Weights of a small CTC audio transcriber: 10100 steps.
Rows from block 2 of a small CTC audio transcriber, named by matrix and row number. Rows with one number belong to one neuron. Each number is 500 + 50 x the weight over its row's rms, rounded and kept within 0 to 999. All counts start at 0. Numbers have three digits each.
After each neuron's rows are labels from the 100 clips, of 14848, where the neuron reaches its highest value: "strongest on" is what is common among them. Only what is clearly more common there than usual is listed. The data: short read English sentences (LibriTTS-R). In brackets: how many of the 100.
# fc1: MLP up (model.blocks.2.mlp.fc1.weight, 576x192), inputs 96-191
# fc2: MLP down (model.blocks.2.mlp.fc2.weight, 192x576, transposed), outputs 96-191

fc1.295:393554532516471543529539412560421488467519473459548501550419516438415509451529478459464478550495490500487417558529525485488437539511526568472449496529468548565490520471471493457460516484458505484495470540506577477547417458498581471462524470510524532567491559553525542587478406616457524467
fc2.295:585459511482397547453505412519449462472554410455596469504462521416440555524474517513425431487416517464522440547482487509546577534509598557573535560481465563441432487559448493528476532527490525538510575563453575503507518506504505466443540515511531493590490543468404563443509509425475405345
strongest on: the word "was" (25)

fc1.347:427601474569442476471456435531493420570519561536363544503518453505487478483540536493600489551487489556472418500390482480463431566440434418427403474448543466586539504580498471552521518550456541500496458539384508441489432484553503523522471556426608478508494495532584434412488509539460505491
fc2.347:524549473562461508476580475463571409540524539488501473564554508495497548531520505594452483438449458456440466564488427503476498591528478484596527468581494521488444396425483449426507493540505469519446437520448465487555473429448495540525550452500565575519492490384388490467474566479461516525
strongest on: the word "was" (44)

fc1.237:471559545584486502506413410493560559409488405457474491486537487439473452486522601431470509527565538562430518545475586453517408494553449507451511504467502556625567497522480507521475448504476475562496415544424462515527461464557549532542513534520549434460578520542499443559387430575499473428
fc2.237:574603540527511467529492551488485523529478514533577449524465654389488466599484485555493498415453443402508557493577650458496535493636500502520540466563467619530509468404461511560477491495459572483457526422450414484531497595462453596424572454451454493470523494531482420555594455509465521485
strongest on: voice: male (94)

fc1.492:547541410568471465481469425429540432483485617582447427472481484480512519469575554511532468512435504493529561508446493534464635487546407485434504477522503534495543533468490553396461525484488503458414415542468544411533515388483468492526411554422548510517482526510444442495536418558529490519
fc2.492:497592501476481537441478457508510453430553551514481449490558535525500486512487486523483474443478390521528610442501483466492374580475503457500383531497546552562534485489483452530514498482456526375475388517579488473562513491452516433544583540536469546575528448523488526530569549513511528513
strongest on: voice: male (82)

fc1.319:496576445567471509526587543464542482561466489444357513436531453466510478506483490484530487509463648443515439493461561548562549520552539490485454562487469504423544572492626494534551496613491525498407450556443489502509404428487482464434526470452488439481552497512516503510455529457546437471
fc2.319:457467481518465403513594447418508463450477556546420433477512490464468550532544509531407522488459487525506557440514523516540406481525471503460401512548452582531461523443550466445569515548579463418504558485477478488537590551460544424509464570487453432526437549363491521431421582520482497477
strongest on: the word "is" (33)

fc1.123:429434542541535421461481454509547478419516528529569513513392464539441542471498545354420544557459515530523485478512454437513496586541427549489439405612434493518527516493503561499530538551551596422417417514474459615432488519471478461551534499542596488514413638386586578531557524539474489526
fc2.123:486404438406547527564472442423520502601442463506595436465489522521482525577488475604549505460536496498618524612536510542522434474443529448490494488521493497458552562422561409537435489496459474516527458513550485520529370497521506567529505443448522449546473565547472451521590478562435533487
strongest on: the word "we" (32)

fc1.208:552418471513551449541483516547468529418558578510514502542363459522533441490509490333509561488509448583483567461569490454598439551459440522542450448533417475529511464453475561543554527510442527468482429493508435462532520573530469515493538450413455495524408459552482539497617421458419473550
fc2.208:461583473457455514505543464577586529489528478495532434469480458493418531445502542535417516401510528422478618502597409536463506494471478569403505522444460505448417492508533479546483577426540473494461508538405659473464490608566514465482553512507507398512487441462539537525434540502459541469
strongest on: voice: male (87)

fc1.460:641526486456567467510578494497516576414502549583450436524451394488493358460513487418565537468420529523466531560535478519575476482549443557448429499483489446606442478410523552564454475484478412481435444488424393413439542498533490551447496458539461572463533529462490556480472460432547481543
fc2.460:527471507582521465476439524565513523508568462446487520520493459487448545514399419582541442524496557426573522446574455478360476600558501539515513577522398446484466497464564506527522457529498495508543559533496616436493453485484481499526578466491487446472517441445564438430486512527464523463
strongest on: the word "you" (43)

fc1.489:473524516577474506550539467445525568435577462390483538581428502515497442524565536421505553616535496531515401452510534545458492560528494446473534549502492484486521513478503520490433419490501541564543450476477525495474484533547402428559488537422442554549602571551522569528482375646540407564
fc2.489:581448480510498470547574463477498548596570466503456479458509493468570468569512592518521373625529489554516425527492486582490439538527454502431525462541549561474449507479486521517455429476454495442511516449502420536546499554531516457624508464482521542476535509519523559468462535511608421453
strongest on: the word "you" (66)

fc1.64:471556468526463527425446546543528473455514522464452509547527525479583486403451511443533582436494550491467507519447531552413545474444574530458494464473459604575536509498526560495550462475498525454470501478502584489479480531466517469411460579395457409536456532480518520429501453490321532450
fc2.64:484437573603447533501513574510489567503558598476545565448462506472475511515555520606454452506493416602496530502498544388470485486481445491505445405473473327543483513589552547432478603458456475537484507459447399477522477532509512546487509458517547459429486492532493515546511477531503483579
strongest on: voice: female (83)

fc1.379:398605419531595572508559565507572525520540482556374589491485525497478488407536479518499517500461496490408508496407584546536478537450496494480512578480448387472502492488491478525594539530558535522486363584534586428520463447497424484423465421500603541514552558481498520452421498484452454455
fc2.379:434560488461472519461512451473442495553487536510487499453528609514493565504480521486461505487512417467485402521488601541506533510527491445501442447515589448537422498543553452438544437492540453479445515483423485599633484572462470660515469470466528469463550483406428439514490519462504477489
strongest on: the word "is" (34); the word "it" (30)

fc1.63:483576475630478426474427442479375523511484550602508512590521492538512527572630480549520539485497544439471507542419442443430452449526429461447522515505410516516532546561519448516509633508461507528554439536519577496465492534478565463582450542549428491514497480556475526494514459426583414516
fc2.63:492403455502577457603518542476595509532536470537466541509489510479512519451502593472457509567416452448406562501593559547453409525484349548461521516579569441446493468503420464490595451503564469506438500487466461522494452490533412505507537491555473583543441530468512569470461428546539608535
strongest on: the word "is" (28)

fc1.40:540481509618571471482459524473479415598453566566410436558479503540573451532485517363560483455510589528372519546489433458539494586495486526552519476539509573545494504488514473372489504502409510467505525461414488419539432495477506500465548461489505570498514439445451527586512511462564440454
fc2.40:567401426376487452516514568440539572389492500494513511533509487509475536497478511480419497511514456543560572485487462557604536552489563543559492561544459379371493553459485508489442551539528441582501472570498602502509535461463495433491504572516516468567440476504539469443460477498561475471
strongest on: the word "said" (40)

fc1.475:408551473504570474570478397531529513420512481459496513531436431506474395481536488491565508418516464492521585562570493520589500480489520412568510497485514621514513476447402455490401468486511555464456496474562449473516520448505575529536452507486552484393468476580565528434516481552545456531
fc2.475:553398608458497450586435509457533485552439466485443459532512529499484555542490519462481519505385519466518512519524555563539497470531560473565555490587487516523506542484462454476555482480401493455530589498729529495590508420460520568490451486522526499421581504441490481484627481514457483455
strongest on: voice: male (85)

fc1.385:544395498516521422531515478493510486415446568614507455560440436558458513498491473507469449529498520528546496482539478503491488434452313458546482517570444462456498476448534573482415419482545532527481473517516514582446487469512519511576455527521470483472516585543518507583480545471521473568
fc2.385:419538447444487494476476443375432547514495529473491488445441494520526618467471456524514438518474481471530520583484483403520541452475541597607409475500625531478522476487500506492487469562490528411382493551521425485533511437460464579453531456579540481571541472506477507526525535524501530547
strongest on: the word "we" (43)

fc1.377:552518493548556446498392474633571395461502540489458497497470507476535460544509569497507417455515597477496625495566479548476519471486498472477421490529549496439519512481484490489475514540602584540509539520485431490493557404445572562538369557568424490565558453491511488443422488413524433542
fc2.377:477511512466581446549510491579456592557505499452461498481375512576506466537546414489594548474477457522453419547490547487527515442464460446518556495484397492508539561436479483534483468453481525535501504513554505453564428583557519513476433471376531571447467526487482480518426453493493491466
strongest on: voice: male (100); the word "it" (30)

fc1.374:515470458559533480540313424496516518487538547416533483499527523502483509453593512505524478515539566479492557554463448559473494436401501525437510419506555527458477568482593599583482525489460510457471575569543467519495560504531501431547373460437521486549540478554512483503452496469512472524
fc2.374:542440560560543446565459445520505526518554487441544456545540465460511509583584430519488545511458484461580461476537562450394546458495413521533513515477507494525464510468515459526537482510542457522491478543524483541457575497598539489443508513472405433494376433432497514491451535496540483516
strongest on: the word "it" (34)

fc1.391:507557490536583474462508587502471478433489508489480522535442562519535566491425449445487534456563473451492494534540505522545462544546568458406465617515462548554580454532481507473466461549483466474545445455454479546542519477428542538484465482556488562463577529536537565536588580501532469508
fc2.391:532525489539510489499514490545480431458557552507469494405538499511438452506528464510511422471435432446543484588508475450462483544479527469551434580414523475443465507497435548444456472452502485593581572489509580493458431558563488490460516575462503534478548477583405453423438517522609457559
strongest on: the word "you" (48)

fc1.60:481550522523513522472510484555518477553448533565464536467502528471468466540519509522568490511535476432527486542493431553521390478512297490504475582575523517484466520481465563463522497537518470488571504568523520468531512534449479442495552448504527490576537521446516517492530502440498314501
fc2.60:564478477524433461526529548493497503470499450497479471450513591524571559499501597448422477525524515528482464424400615452518555447574412462486546534536554451502519521612547445445501479526479452514459498485489433548501515522598533514559448486624446473507459518563490587493482449640559409494
strongest on: the word "she" (27)

fc1.559:551512549591551448518477502526539468431509481472488482629462443460566552475462407517512465454423483482506498465544478455453428477482537507477521402500452504460444466556559549511449496503504550621477491535520590479491522454564426402449480414473454519536522574487580551425544419550428485519
fc2.559:574477472422467504462428551540470549410420518550415594582544413579528577573495501513464497572487531510552477481486483526482471397398548516540542440509497561535433554581504411479492542530571521587492479461450501524535540516470575519587553537491463435472516470504525514456476540453494568620
strongest on: voice: female (99)

fc1.403:472500458469465456462558583464441594578486541516516581510506486525503529483509565500446577507501521427521527481458475376485579512509424456584508498503466427613498539526523562487471548550475482518460579550363524510462350550516439468444460376469532551482494492523534486526463558524484510454
fc2.403:453508476544483498526490531439431652502492446413505544487398529512513548503518542442465509458510508493540417461491409442507461498562544534559543496451544457406500489489485418465450571545517466526503506425544459501591483534551498533431497588533429480441425497492453592499476535432472486553
strongest on: the word "i" (89)

fc1.323:516467491518520493480494477515594476505515537566369504432445482474464528549546484527533580495514527462530550536430475479569479618566528407529473581519404507439403455425489471498450362532440448496408538512567516455431475424446442497508535489535451527548570557511508475505434495441591479480
fc2.323:564534524437459453385464366434515567515484523533535462505473523397434500455580490407418505549556492494599545372453467506449497543543485529459509488484471469476448433555493502469476554476519449525509489564519458533469563673528496489558516549522550454526468482464549521528394586430579568550
strongest on: the word "she" (43)

fc1.402:555510477600565474492494463532508521515444477498434440489403485596569541465507556418582524454474519464433439466507505508455565447640438463468481422478522556532475479534575497572470432514466468511444541473506443442545513501531465492517520600501518553468427465446513470482536430499549436417
fc2.402:447407473504492432518621542517437440442480467486540490498481496499435576565493474533416540542558404490413596495503529495575448450396487522497524550517425506480550524574536387511516542544536501584467433429520522583619516441510555528442439516489469516508475437461573488391462503519518506528
strongest on: the word "said" (50)

fc1.554:463508483561433452548508478546538438553479502517471522445548362503504500522513510377550415544482487533493399457451472463501446554489334499381490507476483528509468466526563513530513488547540478493468435450459453496468495481507578479510512520512554458549390476512548511468435479572521442501
fc2.554:486522437545429480492629449515421411482503526498537499517514463469446596669452465533519527490497407480495566541452448436505475578506443555553480531498444569559410437468536519499506506549561599509572456584414466500528466517566451514439495523515529516515471469509519509449479604441516506507
strongest on: the word "was" (56)

fc1.518:458397564514542437511441531432509481483515519501409545572446472452439431536529610509551479406488556491465557561343523621526532558549487540537513442527492478522506568461460512436454421492461482509520447453524512493486448463438520520528502533521472445493513495434496473513608448535541445570
fc2.518:547478515492487589476494456458421536560495447572430506578519559475444509406422434601510501523448477520499610576499464591570406468458514570590464536466438460487432465573488457384481473577502552552435448411561504465505449509434495467483491569498418439570489511500430493596563476574492442436
strongest on: voice: male (98); the word "he" (29); text has "his" (25)

fc1.357:503535464548466429491536474495548448517512627410435483507424464513553473590518457474468483493536476458553530496477498486510407455495471506433465476471453532451492508496470554450536547546576526511461440515477547430490541498497577505486441483531562462616473522545448476437505458536447450489
fc2.357:477620480428396520471508488501565499513387545479522498480507501474410567474503378484516542478482434446476543437460389445527438542521572508592468471504502625538555448548500480482475410520482597506551527483471566444490517552543468606582466436509564516516482446438451463482570528443537547543
strongest on: the word "was" (27)

fc1.14:592502464630564457488478588459528496541482471487451438482559461526420415506516469505545495437508451535468509539549500603546550488479554558455478589489445403569394454566509499502431385492514494545461374562489513529463550419460464465424463523613410469532529510568548571530539467561549420506
fc2.14:582541484398601551510482506424461544468473490493559443444463507513454460504451436452395628453468510505486475531528499513411488562558559457513534587505522493444434521438457479518508591540497601485553596473406562540501443576461566486441563507485482448561503542499500537481455520461532475519
strongest on: the word "you" (59)