Rows from block 2 of a small CTC audio transcriber, named by matrix and row number. Rows with one number belong to one neuron. Each number is 500 + 25 x the weight over its row's rms, rounded and kept within 0 to 999. All counts start at 0. Numbers have three digits each.
Before each neuron's rows are labels from the 100 clips, of 14848, where the neuron reaches its highest value: "strongest on" is what is common among them; "loudest band" is the band of the loudest frequency at the time of the peak. Only what is clearly more common there than usual is listed. The data: short read English sentences (LibriTTS-R). In brackets: how many of the 100.
# fc1: MLP up (model.blocks.2.mlp.fc1.weight, 576x192), inputs 96-191
# fc2: MLP down (model.blocks.2.mlp.fc2.weight, 192x576, transposed), outputs 96-191

strongest on: voice: male (99)
loudest band: 2000 to 4000 Hz (93)
fc1.408:454510471535476494476507511490505468515487531449511510514482525491537473540528524530513504481513494468430534470481508465488493495454501502477519542514510514488536511481492520521477495574469454478512512531483476518520476467470532514511528460501517503520507519532514502491493507479481459522
fc2.408:513580505488517528522500520519517496538480464548488518487508541514490503496495509486496514508491511492520479503527479472502497486516450482528466524535528491540475481478486482540515488479518480483499473534525502512494526506506469510500529489476499498507484482444519523532541477488527500474

strongest on: voice: female (98)
loudest band: 250 to 500 Hz (36)
fc1.501:485544463491485477472495487493515490539553529521467524506522524470479509439568496497518474471486526502463549477442523498511474516475491457488510505482484505495488524516492513512503495481450524494532493496508523457506495502469491522478500508511526533535488507521509507476505531513524527530
fc2.501:449502496499518493491502453512529488548494504515438432559564547539476506521514493543500486500492542499501502471523493495510506494490538485507473483471501500500491537490535483482537483516476517499509518504490475468535496502473488551526485501470522518484479479447462441503491567440466516505

strongest on: the word "and" (36)
loudest band: 250 to 500 Hz (33); 500 to 1000 Hz (30)
fc1.215:520498538477527449479471477490506534513502493485485485523488480479513508527512508498528494463528534477510511552504529546517522494498500529538522489500481481489497551510465502505466524493501494486537536521509514462473527497482482537542488508506475501564495503572459505464491449530516465478
fc2.215:525467471497520480504500516518478486486531509502503517522476499509480493540471523533486502504458511499480516511561558505525506496481480459551505554518515499530531546495476482451496496515468539518493475477478495548503442476478522545508504506538493507533531474500497499474482531538484505474

strongest on: voice: female (100)
loudest band: 500 to 1000 Hz (42); 250 to 500 Hz (38)
fc1.279:511468477524498512449492553474462499528525554495463506483506501507504469530486513500498486524483492515493476512487514481528503526488472510524484541537500516514502504545495529493460517493508495473513527502512541491466473456492465451506477479512503479522494508466490537511502470498508537455
fc2.279:467500462523524531496529498491515515519515524512487499495496490529538493501505505476533508508506494475465501512493497518536505482494505499541342478494466513560525513501498518509506482527502451507519487550503457515507529477459543493509532529513532463485506539499496496514500484499483528492

strongest on: voice: female (100)
loudest band: 250 to 500 Hz (65); 500 to 1000 Hz (30)
fc1.176:528509481511470453541504501491561502525476489491495492487455486520468486503511492491555538511487506519477524476454499491556495475492519499512488496536482502494489500477478521510475500540489542506492487504520487536490503489472497501538524496453551504481490484504484478509535512508498508444
fc2.176:464497463462496567523535496476499503492507503509505528524522481538530520526499507496534514516510511505490477489505446539563521492493509510512418468458493518519512508467533514514508506470494463519487484506475489518522473489488541505465507488489502462443534502495460495525515474503431507494

strongest on: the word "that" (25)
loudest band: 500 to 1000 Hz (48)
fc1.389:505488504495535516480461465482481543475500549446493505517541464488507536468536500504494532514486526530484502493518499508492483512477487524515486496531515491529502509499504548473436478502443469491460536495508492533491516490500507517518452480469502461478506501493499528490500525530467476518
fc2.389:466531476492487517428534536533450508498480512527494496484537517480530504463466507491467474506518490471486496519480503511541544497495500509482454514465502492499514496514476533462537482537503470466566516524502497487513533477486533517486472518510517521538530496487455484482538529509513483502

strongest on: the word "the" (51)
loudest band: 250 to 500 Hz (38)
fc1.404:484496484501498477456462497461523504455496541503465519487524466458495529437516534492478467541462516450465539469464508522484495513477449512482499465481502487528494538527487544459485510514493506492544498502516483499498535485494497494538481517488532480504520491551521500490513494539456503554
fc2.404:466480479528474526497464506474492520476526480499465480517535523520488484512495504547513471506531503468498530491469476510477512512496509524497549495494481513480496482511468494516494476526513455447519491528536456461505509520468516496485507500472538549516527482500451456498503560507500512552

strongest on: voice: female (100)
loudest band: 250 to 500 Hz (42); 500 to 1000 Hz (36)
fc1.139:481513461505509474476508533491507508561550541498473540470500512480509513476510530523491494495490490502435483495550505511521499535465502539504483463519456520463506509491516520542449499495485545476522524536509478496512477505516496498509550489483536490489465480550551533484495501518467529537
fc2.139:486525454498493511490520488504486537519501504480500486502538502526556517528508474497474519479454541473468531483479490459505529488471496497515467500482514509502525499484501473514509513505472472507506470506485484490480453560508505416496512531483531484471443534479477491494476484512444492532

strongest on: the word "of" (29)
loudest band: 500 to 1000 Hz (70)
fc1.112:463501491507527482509447510465538500492515516468456484502514518468518477477516500418513506503485468488454514460491493519466446482498479519469502541507547511484530530489524510510469477510493512477486543499497493476516489505476500496486482467478505491515511517482531475503439457528456548472
fc2.112:502470517469505483469499531505517540477491533497512535526503522493472497450479540476503490513457485498467525486478502519482501510499534515561512452529480460471509488485508490502501489486504514477510534465465476462512522511534485475497509531491458504482512473498500541482475489498539493507

strongest on: the word "they" (29)
loudest band: 250 to 500 Hz (53); 500 to 1000 Hz (27)
fc1.177:528504484486518495487465503538497507489497558480478456486541467500529495504479532486504496501503467477492513499496479527507466526482438507513486522490497484516488546508520535506459475514517524525495496518527474490493542484498506488504507449444532520504520481503492479504505487543453486524
fc2.177:525521508510487500466491491494468483461532520500496495507519488517485510504506500542466489513464468482530494491524481524459491473494540529488519515490515499506510471536485464492538542529491492482490490517554482468498530499480481468478517510491480474535519464529433528523520509495508493516

strongest on: the word "he" (79)
loudest band: 2000 to 4000 Hz (41)
fc1.502:480492527512503496497505510491508526521501464536469526513492529482515494512503497477507487492490479462480475509465532555534482512460445440502508525522467501505509522464495495515512472492463509528556475483514506544502482502462501509469482499484490468476501528466529472518529466525508484485
fc2.502:464513470480480479493515491496492511537473463493445511539484513522466512546492569516509471497542495503503527513490494497500489493473514472500506462523528515552468462522504484497506510528558506498503474542507504489539491490500498503505476472485489498514508476498488506469465512484531503503

strongest on: voice: female (99)
loudest band: 250 to 500 Hz (72)
fc1.301:485504441486504488473521516511467491501555487441493532500513516477532476485501488481479528541509529481484471516541504483555519483522488499498508501537503547533455522464495494489479500525491521491470476497544473434493444476505474459480512507505493493483498529480539539511516518521514527484
fc2.301:500503510478484520519518529533516497499533503497469527512568496504554520471507478540493459442464497525497550482514483512492471493496457523469444488489503500524509519519469490529530510467520487519482459500522494517485470483492507447475485487467471486447466478492513480502476493544481498528

strongest on: the word "be" (30)
loudest band: 250 to 500 Hz (55)
fc1.77:517498541510527473473484463468496481455489544543527490527505456477480518497506492500508512493494501507539476509463478467513490515476491502498475474530497478506470520533493491480483536491491468475546493531513529519508466480489468513501482523502479496456519498465504532538499460472497506512
fc2.77:473466544494487488482447495461544529491484526530513522520510493515514527468474499495495488512530495480508533463484511475485451522480480494504506479504493518531502485494542456483511475501555503505474485500534462509495525479519462524517496533544540530521465472537545497495482518493526506519

strongest on: voice: female (94)
loudest band: 250 to 500 Hz (31)
fc1.467:478521454490515541499496525477512551501479518519491516457500511514488505534491504480469534504505451489485485447503499519499467494496462500480504487478442501514512502530528518543509494536523479481480505532494455523489531495531514535467489518501527445516439547496487506432507483523501518498
fc2.467:499522493482486457521498502534507478537495471488482518482508507488446488466496471513524463469507524521499494537500507446527472517474496540547496511530539503464464508510502496498503490485494520493492466520494562542539468505527523527498528490536507589491570513479515520517523485492492447469

strongest on: the word "was" (32)
loudest band: 250 to 500 Hz (57)
fc1.540:496517501511504461478482493467481485467499493522525556488493517472525490540487490518475495500554475443506473479492516463509539506479481497495497513559497479494519517514514476476501504519488523542470471514504488481498483489469527472512487464501483480472503505507573490484505470514522508444
fc2.540:496518518469463518490481515532498503537497458486525483525495526532489555508464511533456474512497493460522547471517506452449561493483496531494512491510488493524495477514480518516465488531518520489496486527503510537468533454506515506525526518515496508483466513518498490528519505519505454493

strongest on: voice: female (83)
loudest band: 2000 to 4000 Hz (26)
fc1.287:532444502510488487508480484514489498499507486501464498463482503496524492480483512532499521521512449457531469521506479546502485472509549502508477528518511474529484501528453496510492495485521492512521494502516542487476518469468493458519511498553459480509510501492483477489495487477499539491
fc2.287:519503538503523508482482467528490443535531489428495482504494508495496534520506462529476496463483554492529510518508509480450527536494520491492508528445501501473481504495506500506477500456484516463546487487522472510491500559535527521478481480507496514467460464495493515438495487501482486502

strongest on: voice: female (88)
loudest band: 2000 to 4000 Hz (65)
fc1.548:465475492477478494470496524508505514513527474479448506535488513480523501468483536528490540528504522518508471492483530499489557486490521446474494466505468523492471479516492526503473461528523547507526475503524524482514529461522522492562500517502457513514500465482481534513497500494506518498
fc2.548:487500482484520470588493478514558491515494484522470515508500505500471491496506523493527540524523501539481504499479469525529517488527546502545474455514491485523504475501503467511484508483500511483532448520508518473528482499521516518498490485477537496473488512516459508534523465498464478432

strongest on: voice: male (86)
loudest band: 500 to 1000 Hz (53); 250 to 500 Hz (29)
fc1.231:518515469501520508510460463565474505517514519426515467475496512505460509538523511492525528498498518471511522518548513495497504536538536506489483490490487524489482511484488545484487472526459500497444462514493475480504532530510541548471480464505538463538476484533531497496515495533463452499
fc2.231:464506487456474500488485522484502529481491521538501493545527478504476453494476499538489488490505498521508540480440481526476526448464518437506507472486498506498473507549491488484541474481545488532508511544533498520494490511504533468512506516515471477503497510516462444477479507482511508515

strongest on: the word "the" (53)
loudest band: 250 to 500 Hz (57)
fc1.73:511504465504471486477489532490558451506491556535450509525521504450471494485518523509473519527479542493508519464465506479509483523474473504488514483496468499483481511494532530510523508525474518491518499531474495503516513455451485488548485493505513486481522470535518494486480511522501488548
fc2.73:457467530500466513474497500484536496516511504505474446509554525517494497512510504526490461517542545461525523467497491499479502479448475558488530494480511497495491481549466496471510518498522504515501477535495475497497515521487510531542536519482503521531510458510479437503461551495458471570